From a checkpoint of a small sound classifier: norm batchnorm, trained on acted Russian speech (Dusha).
Rows from block 5 of a small sound classifier, named by matrix and row number. Rows with one number belong to one channel. Each number is 128 + 24 x the weight over its row's rms, rounded and kept within 0 to 255. All counts start at 0. Numbers have three digits each. After the name is the row's rms in percent of the matrix's.
After each channel's rows are labels from the 100 clips, of 14976, where the channel reaches its highest value: "peak in band" is the frequency band that holds the peak. Only what is clearly more common there than usual is listed. The data: acted Russian speech (Dusha). In brackets: how many of the 100.
# convs0: first 3x3 conv (model.blocks.5.convs.0.weight, 192x192x3x3, each kernel summed), inputs 0-95
# convs1: second 3x3 conv (model.blocks.5.convs.1.weight, 192x192x3x3, transposed, each kernel summed), outputs 0-95

convs0.137 088:128137142101139139131149141113115152114161096116105147120168137138133088136152133077168138113072165131139091160157122179119173107120130097112146097125129131120102068096145126153148085091096161149127141135136166134122105124109134109107122115136109115114130169141083100103110131092116117113
convs1.137 092:146080111104160121160117110171133143113111107152140119112129104148156153113109130100073143116159113097097128123105106126101177144172128083155137161165083136159109132164106123165076108089110123141127080117144111089111144185119095122172100116120097118108132126144123158122137149099130098124
peak in band: 500 to 1000 Hz (58)

convs0.154 097:072128154111081089155092093147158132071148115120084179128124120160085124093156128087136103139129132142108136096183112147117103151205123110137126134107095119105098082116151129092126152188152121103115096110120143110127078125091127120163121157105104125104063144128137108124108154119114122145
convs1.154 087:099123144140129134150134158149157152164138125058175113128159105104146113129104123115074108140174161106151124158156112112129135157140131180127164108145121142148137088112123095104088134124079164108154098145140121159168179131097102121109128173148125123122136161129127133140113135127078169130
peak in band: 2000 to 4000 Hz (64)

convs0.141 105:129160168126189129152110129092137127123133116118191187099136159125128125121132145116129099138122111121173121111144126156106113098096140167125175132128137138161147109123134139157105088110092148119136080115139116111145097103120121109132144126103106131124156131101128127125106142128127118146
convs1.141 107:159126140144128120086125143146101148152101162068169136109129111121124117148095115091122128112094115109171072089100141112111114120207121100140143136178102140148152123146138100104113138131146133162149125126134140055126179132123107126118151094133131110098113122118103145149148117118135090143
peak in band: 0 to 250 Hz (61)

convs0.157 098:128131140099096125108139131122137118073130102156145134151162174121145161098135126110103097133146104106109174147141144134101130089106145119097090082141091160145101137164117102116114131149134160136102098123168119134161105150119113130097091122118145100101133115126122116163093077148087097118
convs1.157 093:120092154159117140124107188110121134169122131138129136169128096135106138155134118150176101066169132112147164149098121176141149118130117137107125190137116108143087105151157117111158111112118147089134141117143137104105123095129111063102111119157129117113182133154130112125116142142128125088
peak in band: 500 to 1000 Hz (43)

convs0.102 095:120131145131175136175121149121138070105134125110108126110124158134125122121101164117109089117136092139146130174133119116132106082122142112134108118080112189092117145124097105109132126124125123086136123107155110112141138111153092110105118115111171092117110146140159081152123124113097097117
convs1.102 096:125137136117131073128115185123169115110174139140112107134106120131126118082128167131094141100155134137100113106102153145115187180124179149117139174107096097130125155066133140150144151139090132128114150084102146165151123155153154162125140112159117136143142135112103129098109164131106101098
peak in band: 0 to 250 Hz (45)

convs0.116 092:122119083138102131113091116140137181138133110158109108100142127141140147139128139128095144129142093145131143152149116136118137139136143111115138144105121102110075088147133154156124162156158122121107127096120117139114119088132081109143098149127105142124139093137092096102135108116140168131
convs1.116 080:129152146122145126115115165112147075150172115123095110161128156183118118124149127115190163113095117129138101141092116098109152169099160134157129107119123096086122107085144145146141085121131138113116096133134147120154150113094150151133154155154127117119101104099134108151114143157126145148
peak in band: 500 to 1000 Hz (42)

convs0.46 101:106129123141092069108087138133124099104145125143106142168111170116121114142161094127091126118152098116123154092123120100136108147124155118117162132150174125124128093136152099114130114085120140116134138094169136123129084125098090119163127124129118111113166057136150121119131123159140120106
convs1.46 077:096106179138112060132108117127206168114119127095095185106108137153126126183133123129162153108163142143155117133134177141118127092131114126127143130103124121148142135130110096079116104123144129159136143083117113126166147111079132109079068122090149132084159099143085102119123142119141137123
peak in band: 1000 to 2000 Hz (40)

convs0.92 091:150118134151152113128154096124145171155136073108105159104153112090118139086137122112088111136140114162127123135159099126136152134110096132146126143160182131100129120105099093114107136125111151153118145127120138132125121138154085114123120162109104121110128124133169094069098100096119107107
convs1.92 132:127106110153091109128222147094086153114100103085157119138134112127093145123097154120170099146135107136087160097128081119149093129089105122121119147149113097153144094133119126120151132122151124152168137110109101106114111137111120115136105107140184116120114126104133106123129159129173092117
peak in band: 1000 to 2000 Hz (58)

convs0.17 093:106128144130118148125143147140137113118149147145152104163131141120109076109125126104121145110161090124097117136100114076139106092150142133124072117090125132131140121130149087117141129152131135141099127104129111126125067110138116118123145141127133100158101126150146122084114162136123119151
convs1.17 077:160115135134151119129123153070137101163145107125099145126131148130164091142115103096147183130174136129146149133110153160102148114172139124142138152074083153151098138120118132143098112131087167074158097094142135119134100093129122133128088156161110149101177114153100108103114163113133122158
peak in band: 0 to 250 Hz (46)

convs0.34 111:125108119108111112140115110102117108114116100130115120094135129102110148116146111140081113126126155155114119102163155099104121102134138076138096106162108113163157153137110078176159177112137176118139144125168109100163109115123138125127068122090110122125116080138091133112134090134138131160
convs1.34 106:097143149130144180137099100096091137104153088146136193133142079104125104131076105127102109103152133068080120159158131152127144112125114136124098163084112126108116149181142120083116100133142119110118151136115114173111128130128139119140097135142101145116114124125098102122095109097125175091
peak in band: 1000 to 2000 Hz (75)

convs0.151 103:137090127107196133120157125135134116107135117123135151093113164130146116163131092111138124113162160139142111155174123151110116120113098116128156167121166120113149130134121130160175081100147124139137152139121143092138140158101171138177110157112148111145117149109150128164156160142160128074
convs1.151 106:126087134125105065137136158115155131120135079113128118146125098138131146118124145126101128112096157116161108083137105114128122093134075096104151111113121116112152170096117082153104082078148141121150084132100096098135153139083150113118131141109128112106115119108142132121121094132143088144
peak in band: 0 to 250 Hz (81)

convs0.114 098:167123114139168115171136111137117131113144107136110119103139149156158132123090125149078139146127108108122115118131125106131098123152118133148095099134155102130101076101127175114124141127138129129128152107137095135111128113097111102100114153130083127121117098136111119119105107112113120090
convs1.114 082:091115156110148140083123114086111121119099093177121134094162137162087139134137126128112144107155134120128098084123157175141149127094137121157149111102150106081159124066150105119113124141153155103126156136101112126125177131125143113132120111130176139107131142093157172131121120135119118156
peak in band: 500 to 1000 Hz (32)

convs0.171 097:128130127113137145167118107093128116136159136140116108089115159137124157112102108140129120105099097103080127157148137086169162142112149118106113159094130140082126123136132121116120117153110103104116083094154125124144124161149098139127134126122151123119126133160186074084116168152150119127
convs1.171 112:110141187097146121123105155121119119151121097127103132124093130127147124143100143112156107105101113140128098120098159151130156097129144122120108121117125148081097179131104131111140090116109189108123095115076105147065149075129143130115181112163138136157131135143141125149132149094135127126
peak in band: 500 to 1000 Hz (56)

convs0.169 093:138119110076096153137108084111118138129107129135142136080130129076141100161161077151124159125085110161154148082167141147092147132124161149148182115111129094121104124113148108150142133096162133120138118122147151138125082118104126141134118156138132117113124117138102137108107173139138141145
convs1.169 088:141148129110132137147120177141106121120164140114167156077138073084131096152106136110154137117105144134119079106101143097135137114155085122088127122117152142085128134163082111118111132088142150089123109137129128130105158095096163162148106123170136158151109130106150099159159129073142110099
peak in band: 1000 to 2000 Hz (67)

convs0.23 094:075149125163099104151109105111113154122148109130130184148131161114108160139135129070099152116082137099132126121134107132149090163110116116102112111130094128136088115146133109121123126124139110118127108146129106131129089163118135083186161129108109128138136092104129151103133124161124124131
convs1.23 090:134147136100127110146113118148112135096115145082125111133103065127140140095146122152114103113132175164103131135129143118105105134106154116167127131114128142136135086151129143123108102128091084106151093109139086125124130140078102123068094150135125142109175174145075123108085129137109105151
peak in band: 500 to 1000 Hz (48)

convs0.89 088:110127112136143151101129115119108175140147124127120145132130085120120132123128157092139117101112138160106126133124061104141124156124140111137095127110109125122096123084139096125202115111132110136116107115118104134122137111108152133108086161139162112095102109125143110126101100150119135090
convs1.89 107:137139127086173162136111136121161098122148125135131123107112177124153137150097142131082132135155123117114106118102156122093151145156171092112136105152097139111117123142140143152089148119145080146167088114149135123143136135123134105159132123120156162166142124155114125092160143145121079155
peak in band: 1000 to 2000 Hz (39)

convs0.103 094:129105132093119125113113136131143160113134108122131167162138114152120088148103168105096138119173118132124192109133140136105126144155148114145124097158161145094146120118115100114104113143131136130085069149091119157153138123137133125175130130131088126140058126132132133087127098150147156139
convs1.103 094:158116129107136118087119126156120095113099104075139115165089087128116173154140125104148149141137185121165091121125129094122127092171107133104117095142111120115123108112124150106086134097121142147138078154107115134123151163166188144139117111116137136102142083108137133106113124143171132122
peak in band: 0 to 250 Hz (54); 500 to 1000 Hz (32)

convs0.50 100:123093101094144158135083143067124180098104115147077085124131155132160066122099063117173180148126137136135146164192140100123104113142118093144164124087171121104144140151145116156124117148151078113132136148135135156164119117128123129163120116091122160107114143127084141099169111149113124118
convs1.50 102:143204142125137121119123091137141110146176133125123116167118136084118098113133104094149167096107101073144100170106147147076156110068116092168145097168142157134116129111105152115086090127173156091146130159134137136146120138119130114083109103158118101126165141133131109175107116120163140119
peak in band: 1000 to 2000 Hz (40)

convs0.140 101:118124137182120140143105108138132115129131107115099098131136123165110149132125128099097165117165081122104134162089069100140139112102138110134123160080109067089113162105144143139136117131146060123110118102160101129122088111126158117159097140129147144163138098128124115120138089153110124118
convs1.140 089:097120125100150129140133113145119102133091123087098122145123100138096092163130125114145125160146146133109164108119130107098131150143148139165143089137170133105129112111097128108099121118160143108107102145147071165100190141110124124119112079158112138176137112102160132131182104141160141137
peak in band: 500 to 1000 Hz (50); 250 to 500 Hz (25)

convs0.187 112:112155127128135115149124110118140140093109137112181140163150083132141139169101191147116122135125120156070093122117118130145149128141072150108091123102141140138129130130125167155104142144150128146090108127128132138117150106129142098122114117126133136169159156083108141110122117152107133117
convs1.187 112:129167116133168110144124126141164134148135146114080095171104108137081087102079122143094126136107145149163061120104083118157112093142111145128141111115127106093097137098119144076098123114114141126172113109097122138114146105080134145104146104066126149083139153097121098122105129129125120123
peak in band: 0 to 250 Hz (63)

convs0.26 092:162138131093116134159093151089127130096134099102111110130138135155142160101150149185145158119125130116130128142143130112141140187090098079122112135155110106149083123125133128123152119159141108109132087151144141158107103105137083181100141120123169149130185126135132137102122191129128144129
convs1.26 092:169122142108116137129111108156120121152138131148168125151105129156114129105115118110142072116113126112072099108127143142132142079066152099143116096076138116125083139173168146114113071153059109104185123139099112131156118183115135137108158160143136151107122121144122155129133150138127132157
peak in band: 250 to 500 Hz (53)

convs0.139 085:104102105126118096111136181145110130130097130156092135116126131069137156134130107122123106111145148188068116125127118116147108145099154102123141149065142133139126116139135129095113128108094101126164133133089101117129123116108114153106140130113144150125049096108119109140083129106132120126
convs1.139 069:087123130160118119118088148118141154173134131110114161151141128136156129130143122170117124086120111167127190126122112161072124131154125100087116118121103146112120110081105091167119125087086085111148167145138122105077130173098129134104102116137127122127141157174099149127119131102147147136
peak in band: 500 to 1000 Hz (53); 250 to 500 Hz (25)

convs0.166 102:141111163143116118156078144120159124125108099133150140132092089093125172094111162095092117135147132132145100078119112110122142156157091118124145114106125187136132132144141119127130140160124133110081093099132121134076124113099148094109128151109090119090202163117081093166102140112111124095
convs1.166 108:106166136134118161111107178163134126100112154141103132118130118117115148085136111155134129119073140140119113130132128137138160096082140095124120113082127097086126155116093105140147087148102116146107126181127117163146103154132101081099118117095110128126133143141100166123103124108096117101
peak in band: 0 to 250 Hz (30); 250 to 500 Hz (27)

convs0.127 098:119127068131157116120101114131093145096122140125173102129135134051134151173101104158166151146097132139145128087130114109179068146137142110134122123180102122118093108148131116079116135108125110096127107079107126097113137125156126156123108154126088108102118096083108123106109106151109133151
convs1.127 112:107120126155151147136131114165120130146118148140152148110134127105140127135149129122112127120127121110189112137153140119081134157133118153159125156098139158114148125156148132077108165124123153124104152131110171125167094141149118126115125120144146113074119132107125107123139112154138193162
peak in band: 1000 to 2000 Hz (57)

convs0.135 097:107105101148132130113125099117129152095139163092139114108159124096135118124114114089131158120102100126134115149132142176162095100169144173130175121128148148164150147143144125099138115120129097087134168088115108088149148098112141107164081113137126134171166164123129123102098134160139105126
convs1.135 099:135109107122106146111130106159146146118148132102077167157124172113145093126114108132127150161142090148171136119138131118096144111089130095171127078151111138127140165166132109146136130120128124121131152130157136124122175135111093169121124087164114152111107111106119138092170123132169144148
peak in band: 1000 to 2000 Hz (69)

convs0.32 091:163134087115107125106149147143151131186146132141114138182111120125099128107112120126150091132138093135118111097107125105149142160106113076127120158137157159175160123080143110111111114109124093111136138129110108146110108165105191102176133125121142130125099090129174168138122129113149178103
convs1.32 102:094111109151132126140133100158106106131140122127079087097110119138118114101104089132149099119117162141138096126124110177162114106176105121108125123127125083133096133133111154150163164127119078153133092141139112128085160167085097146109129113164138157104118110136105156166134140104084101180
peak in band: 500 to 1000 Hz (40)

convs0.78 104:172086139114104084134143069109180125105124173118128121152108145135115157118110163126108105133141139159126120089143134134126174090098117093121096147114165125121144173115117143086128114110129155113153113119090124122122127150132114129106150095146177092109136093142134118175114124155126111116
convs1.78 095:144161101130094098102101122162097176077134161118102125137099131128136119145087114126108069088077093107160101128117151118140139136164128172090136130061153123108099141150095111148169094117169110116138109069091147123131161118127162122133114095131135186117130128077123129141129122150111130158
peak in band: 1000 to 2000 Hz (39)

convs0.24 105:147153146114140175120074112098116136096103152137109136129146122112153107113110118142135107093087124137092145162099123103161062150072090128111124148081141122134125107110101143122122136184096130155130120160136107107130142124120154119167133144131076105108089178134123114111128101127108148135
convs1.24 094:104119122116121086124135125163122098127146160115125101150126123115077135145118158145130110153149145112130127126094102106129156093141102129122105139140088072135134099155144164151144120146118123141099142144149144136089131121152134136176155162133143115132127091147146120104116123095130134087
peak in band: 500 to 1000 Hz (45)

convs0.93 104:105159151145129111108157101155125096131127128113084100130108112109080116117125112116134091137123123076085131138145094105138107110138103118113149116088149168136160125105136111111124070159130085169113122096163108124129126125144149160111069129137110124115142164167123128162107094074104145093
convs1.93 091:136115148129143146117124112141095102088136132114153117157098116133148098115128144136115118114138143139105103142143133089157104142170089176162146137108117156131104124129111116110096135144182125106116183091160097133121156131114105077101166162066122174106127162134152115132107170126124114157
peak in band: 500 to 1000 Hz (50); 250 to 500 Hz (33)

convs0.9 095:157131131100125118137117154128091154143121147136138103105147118104077133107128122105081172129123087117087118114127133136132108138119099116118125123095133123096113141155123082083130134104140122160114163129125073131131112123069104146099117133139134134112114128133168129138129108128144116118
convs1.9 095:089087151123117125124113125157121097138141128136125143106164149092117146119147138106152159137118130094130109115108158152120131113116103125160145136145158138152157130127094130129117135097153114161147159087110093102104150102127123103143123113150123150143129095114130139123169140100184145142
peak in band: 1000 to 2000 Hz (60)

convs0.28 105:102115127160183098141155089155146094098125094096135153113132140151128118127160111100122116101140128140211149168159119127119127101097145108087130141134148146139102121159094137157129102168116137151140130149142129079112134087118148134100121150124109127089143073130113094134103146105118091103
convs1.28 107:158113129136112117117129099132128139139136102105107135121116129141128140096112100100151142108127107104228134108132090124095083118136116128130107091162169154207147123132153126153124104094106100165125122127116121123104129132126120063092128094132142130117089134129122125130111122119168130126
peak in band: 500 to 1000 Hz (44); 250 to 500 Hz (34)

convs0.6 095:133052105159112104129097122125117132124133120086169096103130098119108164142114123103110125113086130119154095107109117123119144118115119129115105106137155138090166078115147127144123136123059109134098156116130128118125103111145109113109118120097062144110123177143102144119088106098121127117
convs1.6 092:154126134154183150112121141181105139109162160156130122108116128136165120130200132142148155117102106126120160110129094108141125090104109088140091151156123105134124124121121176152130127139120109155128141154105173136118128131158158121095154103132130117154141113121104130113131124135145133180
peak in band: 1000 to 2000 Hz (52)

convs0.95 108:153116133147111125155114135108159148140122086121103152109096151120117125118143138116120092092145148140118173072106113134152122115102162105170088080121109107166096110151131124120103152111109107113118079128112110173104158147148078128117167119115166137144144127128110128090159130157118146128
convs1.95 103:121119148129132147175105117099140143156120096103112118124152129116134155119078095139134127135131102149202082151097134127147076113154121161134101127133117110095094125112096118103091119120108112136190109128131096151122134150117107114132112177142124145165135093110107153152090116145078114138
peak in band: 500 to 1000 Hz (55)

convs0.160 100:116109109086150106103092128077121122135112085157097156148096168135143126160157119171115117110125093095115135148144128141106149126111106118133117084102124084133170121085102121135141157159104111112097134127098117111122119144163151099151117124113132125131094132136153110120129072182135140116
convs1.160 098:130145150138116120164137142125127136150109145098125084114124180092131148157121095196131084158150144102151154103089204103103107088191111150170094091107122108092109134146143109116120131153131084140102116121119105103128155150172128095150130122116121105144083125096086122075146137143101125136
peak in band: 1000 to 2000 Hz (55); 500 to 1000 Hz (36)

convs0.177 090:117130143137141146104141132129124129086141117165119087080126117108099151118110083146113093136153155117150095134124111082128082132119092148103144113124099146113123160125134157143146111129160127138084102102086105140109128122143121150139136136106128122104124125082119071121091116120156098122
convs1.177 087:086116163130114090079113199139107137099129101147122111155139082160136179182116128138111132129074130133141094136153095119120137093116157099147104112084123112113145142149121134172155091160127135129140134159129160121132139162140153151111142114082130139137151133120140077124151099133105134130
peak in band: 0 to 250 Hz (53)

convs0.123 111:130107130130114124156136099149112117136121129097081156140129107077085114093147126113131156139136078124104089122126095097132134124134148123083130121096102121151084082096177144080113115121123132095113126130119166120141100161139138105110037162125112122107094143154137132118081119152132136120
convs1.123 132:137149162102148165145076107111105158097105122121072144125144126137130100118105105134109155172140136182100141122114159116097086120116147114161130093109147132094146124127132088178124152138103122181094110160168114143131115148119133099133106150133134137109150163140129116084109147142072133209
peak in band: 500 to 1000 Hz (59); 250 to 500 Hz (34)

convs0.42 110:149110092124136125133136116117153092137102142141139119140155132135155102127105149144120164125121093100132151124124126086133144126096132141117116070100083129073100124077112120132096109137112134110107116112118086136118081101118115124110122120131115099122115123143146116120124069111140155101
convs1.42 100:134090143103129123146115119092124155123109097146147159132140144131163142154182142117186140143116128144099162148134173147098124151165083119101091139118136169149087107171135144120153205132103119114121146130116143104062125122128148171144156165143120162106121115127112122164132184150143150114
peak in band: 4000 to 8000 Hz (99)

convs0.115 101:099086139125128132154133114085113096131124149161132123088129129082087101103137126122119109141167124131174107170177146123147117121146141164094125125143122118121126166130141153144094151098153131124109130124115140092116111106146108137144130134119088167129109134116142131129162097098140104108
convs1.115 094:112137096109088122106143120147119116142118143104117139150118099123145154123088104136131117113140175085163099114159127175094148111204094145156182121138141145127120135094108072097083075101163148126141122112108117103133154146142104118126145143103107164071149139128135113151118104148118132118
peak in band: 500 to 1000 Hz (57); 0 to 250 Hz (31)

convs0.66 096:111149120088088101153149101126121108114132132168112157076172110157106104161154143116096092107119162121124125131134130112122107119133118151142142092119103111160131140104118115115079143083111155117120109098126124153129127111117117081123140135129093103165119114144089155140133106134135122147
convs1.66 085:105113136137103126129133111144125163108150101136123142168137109119131142101101147108111112098143111123098142129109099122138119156120148150154117147149126074121131137139159122153145125105155112115139110154126096157120141139121158179151136138160142146172160120130119146149149108144135171132
peak in band: 500 to 1000 Hz (34)

convs0.185 103:182113134135114114128128143104112141144118099116090134124163091104129124118154145103126151113123103094110130143181131113146091123138100127098126120101122097099109124127125173143121170109164125080082172117169101091132127151122094210091128132089144146109140106111137154134086120090121115102
convs1.185 093:099090109115146139096150116099120077106114107136141099101113126125157150113138114102117172111115134086121116168121158158149132140077120157155142082144152156117176152142142107081158115151184134124148175188134128126079174115141126080142139147141104122095179118152153139124131107122198149161
peak in band: 250 to 500 Hz (39); 500 to 1000 Hz (32)