config = dict(
    arch='wide_resnet',
    model='sound classifier',
    dataset='acted Russian speech (Dusha)',
    train_examples=26041,
    gain_aug_db=6,
    noise_aug=0.002,
    time_shift_ms=100,
    n_mels=64,
    hop_length=320,
    input='log_mel',
    spec_augment=True,
    win_length=512,
    targets=['emotion'],
    num_classes=4,
    norm='batchnorm',
    hidden_act='silu',
    depths=[3, 3, 3],
    kernel_size=3,
    stem='deep',
    avg_pool_shortcut=True,
    widths=[96, 192, 384],
    loss='cross_entropy',
    init='torch_default',
    residual_init='none',
    optimizer='muon',
    muon_scale='original',
    learning_rate=0.0093,
    momentum=0.95,
    nesterov=False,
    orthogonalizer='newton_schulz_5',
    adamw_lr_other_params=0.0012,
    ema_decay=0.999,
    max_steps=30100,
    batch_size=64,
    epochs=74.0,
    lr_schedule='cosine',
    final_lr_fraction=0.01,
    warmup_steps=6020,
    weight_decay=0.04,
    adamw_weight_decay_other_params=0.01,
)
Rows from block 2 of a small sound classifier, named by matrix and row number. Rows with one number belong to one channel. Each number is 128 + 32 x the weight over its row's rms, rounded and kept within 0 to 255. All counts start at 0.
Before each channel's rows are labels from the 100 clips, of 14976, where the channel reaches its highest value: "strongest on" is what is common among them. Only what is clearly more common there than usual is listed. The data: acted Russian speech (Dusha).
# convs0: first 3x3 conv (model.blocks.2.convs.0.weight, 96x96x3x3, each kernel summed), inputs 0-95
# convs1: second 3x3 conv (model.blocks.2.convs.1.weight, 96x96x3x3, transposed, each kernel summed), outputs 0-95

strongest on: emotion: positive
convs0.60 [179 107 142 143 116 125 186 158 110 132 115 135  75 134 147 173  60  94 154 112 115  89 139  72 164 147 103  99 187 144 141  83  99 129  79 118 106  75 124 123 165 118  78 173  98 130 127 108 161 158  82 154 142 149 148 120 151 137  95 135 127 149 119 112 135 121  87  90  75 163  86 156 130  95 105 124 155  88 140 141 169 152 151 166  76  28 108 131  97  89  82 143  58 116 113 108]
convs1.60 [ 61  90 125 100 101 108  97 117 160 102 116 127 127  69 129 145 177 104  93 172 162 101  97 100 149 157 124 170  60  88 119 154 140 120 158  99 159 142 128 168  83 139 170  94 101 105 125 138  61 125 159 109 143 105 129 112 130 114 141 137 199  80  89 135  87 110 135 122  97 169 151  98  78 132 118  79 136 132 113 170  78  76 123 103 104 212 116 148 112 112 188 117 128 162  79 167]

strongest on: emotion: angry
convs0.67 [114 125 116 117 147 151 145  92 110  82 102 173 135 126 198 151  80  84 120 194 120 118 184  89 109 119  80  96  50 139 147 150 125 175 111 114 121 142 177 121 122 134  86 116 134 159 155 121 111 156 159 116 146  97 142 170 146 104 200  55 150 122 151 112 112  60 151 153 126 143 102 158 147  76 146 108 119 113 153  85 140 139 141  77  40  97  84 104 143  91 136  86 106 135 142 146]
convs1.67 [150 123 123 124 128  63 113  96 171  90 106 135  95  79 128 142 167 122 142 100 120 105 136 144 150 116 146 113 118 135 135  87 112  80 131 185 168 131 158  58 142  87 117 127 135  76  84 151 202 127 139 189 157 118 185  49 100 115 103  56 130  75 150 124 156 143 124 173 128 208 115 141 102 149 131 160 134  93  77 140  84 146 128 155 115 124 157  77  99 166 150 154 123 147 115  90]

strongest on: emotion: positive
convs0.10 [184 184 121 132  97 122 126 156 119  89  74 132 100 105 123 143  78 117 111  87 137  52 159 104 130 158 144 144  89 132 146 150 110 146 140 135  88 110 133 102  84 175  82  84 111 104 183 133 147 154  77 117  76 129 174 130  95  66  87 156 150 139 118 123 127  87 163 106 124 115  56 122 153  94 160  76  98  97 132 176 154 123 169 120 132  79  96  79  88 154 103  89 158 147 161  76]
convs1.10 [ 87 168 148 108 170 135  97 119 143 164 104 115 154  74 151 185 117 135 130 183 145 122  70 137 136 115 142 168  10 120 147  88 158 117 187 115 139 156 154 111 152 102 128  79 139  75 120 165  76 121 140  90 167 121 134  97 137 126 166 133  86 139 126  85 106  62 165 149 163 102 148  91  95 116 144 159 173 144 134 121 134 136 107 103  77 142  92 124 149  66 174 151  89 107 102 124]

strongest on: emotion: angry
convs0.74 [ 83 136 109 106 107 139 129 130  80 135 133 212 134  58  80 146  75 163 117 115 150 141 140 172 121 168 122 112 146 114 171 180 114 104 112 149 112  53 114 134 152 107  93  94 144 129  79  77 147 128  89 113 156  86 145  77 150  99 117 137 145 155 129  96 115 136 166 110  54 138 139  45 151  78 131 116 107 112 157  94 119 142 119 116 142 134  88 147 164  91  99 110 122 158  50 181]
convs1.74 [149  70 124 131  83 117  82 141 143 144  82 126 134 149 140 174 174  80 111 171 134  89  86  95  85 130 162  93  95 112 100 138 191  77 166  83 148 124 116 139 130 116  95 125  98  92 155  68 141 121 163  84 133 161 147 175 141 154  83 156 134 144  79 119 116 166  64 104 122 130 140 123 114 135 117 132  67 154  94 100 102  82 157 119  73  52 140 146 114 136 184  86 136 119  94  76]

strongest on: emotion: positive
convs0.36 [121 128 116 212 128 132 113 105 117 127 127  83 156 140  97 138 101  80 112 137 120 113  97 109  96  77 100 115 167 155 145 145  92  90 118 123 132 117  91 148  84 126 111 166  53  89 126 152 162 107  84 143 149 121 119 165 104 132 123 149 112 134 123  47 148 117 132 148 105 131  81  98 154 129 124 148 104 115 183 147  99 105 117 150 156  47 165  75 153  63 125 155 242 161 123  98]
convs1.36 [ 82 139 160  72 102 166 128 147 119 117 138 181 148  52 124  87  97 137 172 162 192 144 100 150 155 133  97 171  33 129 132 136 118 121 187 140 161 144 100 134 122 119 164 125 138 135  88 136  56 108 129  72 160 171 123 106 118 112 150 110 118 139 139 133 122 102 104 111 154  85 177  82  68 109 142 131 141 145  82 113 114  99 153  72 139 177  62 161 118 127 145 135 127 133  83 178]

strongest on: emotion: angry
convs0.81 [ 97 111 122 109 118 130 160 136 112  91  95 131 124 138  73 118 107 161  66 181 132  89 164  95 119 131 134 158 123 108 166 171 141 145 131  56 107  21 145 174 134 107 111 135 112 118 126 196  77 159 105 155 135 156  94  88 131 116 140 124 128 107 145  87 136 155 129  79  99 102  62 101 138  82 131 103 173 118  72 116 130 110 218 168 162  85 158  97 131 108 130 102 107 128 111 161]
convs1.81 [170 149  75 166  86 139 111 166 197 170 135 115 112 129 174 100 121  99 133  92 124  75  74 175 134 104 160  87 127  81  96 104 126 107 115 134 114 148 140  73 151 115 107 106 137  97 141  93 125 158  91  79 164 152 148 109  63 180  66 136 161 138  73 114 112 131  97 116 104  95 208 113 114 152 103 152  97 125 105 128 128 141  28 122 104 151 122 127  84 135 116 174 132 130  94 117]

strongest on: emotion: angry; emotion: positive
convs0.59 [ 82  99 180 112 155 151 114  52 143 126 108  47 147 135 160 120  89 144  72 149 144 108 146 144 153 128  82 115  76 154 135 134 103 140 106 138 107  74 124 133 151 127 123  85 132 154 136 203 136 128 130 148 102 101 162 181 137 108 199 119 144 116 162 120 142 181 143 131 106 151 142 124 108  65 175  85  88 141 114 165 153 126  77  70  79  96 108 140  88  92 181 176 129 140  85 130]
convs1.59 [139 125  61 158  44 144 147 151 121  75 198 127 109 128 130  98 119 153 158 144 197  46 126 141 103 139  83 123 150 120 158 105 139 106  95 147 106 107 146 113 144 108 106 131 103 171 136 110 165 135 117 147 126 100 130  88 103 117  64 132 134 119  79 183 156 136 108 191  79 148 133 133 173 192 128 218 125 117 149 164 123 105 101 120 141  87 112  81 133 114  71 143 117 109  97 115]

strongest on: emotion: positive
convs0.21 [184 141 145 161 106 104 147  53  94 115 120  79  52 145 139 137 133 100  88  84  94 141 133 141  82  89  98 122 104 124 144  77  96 107 125  54 109 155  97  79 159 140 113 165 105 149 110 128 151  89  99 150  92 143 114 110 113 175 140 131 126 134 124 168 117 115 157 122 120 196  95 143 154 129 104 167 103  57 103 122 153 120 189 141 156  69 175 103 128  66 107 111 126 104 191 106]
convs1.21 [ 40 111 147 128 151 188 149 152 151 116 104 160 126  87 113 115 149  86 159 140 159 179  98 134 147 165  34  87  79 137 151 162 118 152 107 125  94 149 143 184  67 139 120 113 162 151 134 171 130  97 141 154 101 135 133 143 154 134 181 108 202  61 116 154 174 109 123 126 141 120 153 101  52 140 130 112 182 131 126 120 106 105 140  85 120 149  72 132 147 119 154 122  89 116  84 139]

strongest on: emotion: angry
convs0.90 [146 126 158 115 114 121 148  64  99  66 116 123  91 116 188  75  90 105 111 137 117 120 124 119 150 121  62 110 122 165  86  77 125  89 126  91  83 139 165 156  97  92  96 170 120 123 145 102 119 115  69 100 124 121  98 161 141 121 169 119 120 145 111  56 155  85  71  82  71 164 169 151 161 180  71 144 124 110 134 197  92 137 138 142 107 103  93  91 131 102 123 119  78  90 138 154]
convs1.90 [140 118  56 147 143 123 111 145 143 201  93 136 153  95 140 129 158 130 124 120 164 139 156 140 181 163 127 122 158 107  90 156 168 145 170 140 180 105 134 144 106 152 123 165 179 123  94  69 186 119 143 145 138 131 139 160 132 194  69 147  99 167 110 157  84 157  99 133 133 101 108 115  86 121 139  85 129 129  86 113  91 123  56 105  98 173 152 121  26 161 143  94 132 186 150 123]

strongest on: emotion: angry
convs0.57 [120 161  36 122 169 156  73 126 133 139  75 104 120 114 146 125 100 115  90  81  59  56  68 160 116 165 106  70 120 139 123 126 144 131 100 130 106 133 132 146  70 145  88 116 146 129 118 101 146  98 147 107 107 101 139 126  75 201 203 169 150  81 129 122  95 162 182 113 160 144 119 111 122  77 149 116 149 126 151 127 125  90 160 147 122 115 106  75 156 102  90 112 137  74 144 141]
convs1.57 [164  84 140 113 140  97  91 114 184 108 158 111 137 109 134 145 124 119 144 155 114  85 148 141 102 142 102  96 130  97 113  99 101 123 169 166 176 111 165  79 135 117 127 151 113 126  71  59 222 137 134 186 155 122 142  97 125  97  61 138  76 131 122 157  74 156  85 171  96 158 130 164 114 180 142 219 123 117 112 101  78 148  95 117  62 132 122 102 144 158 142 112 103 136 161 111]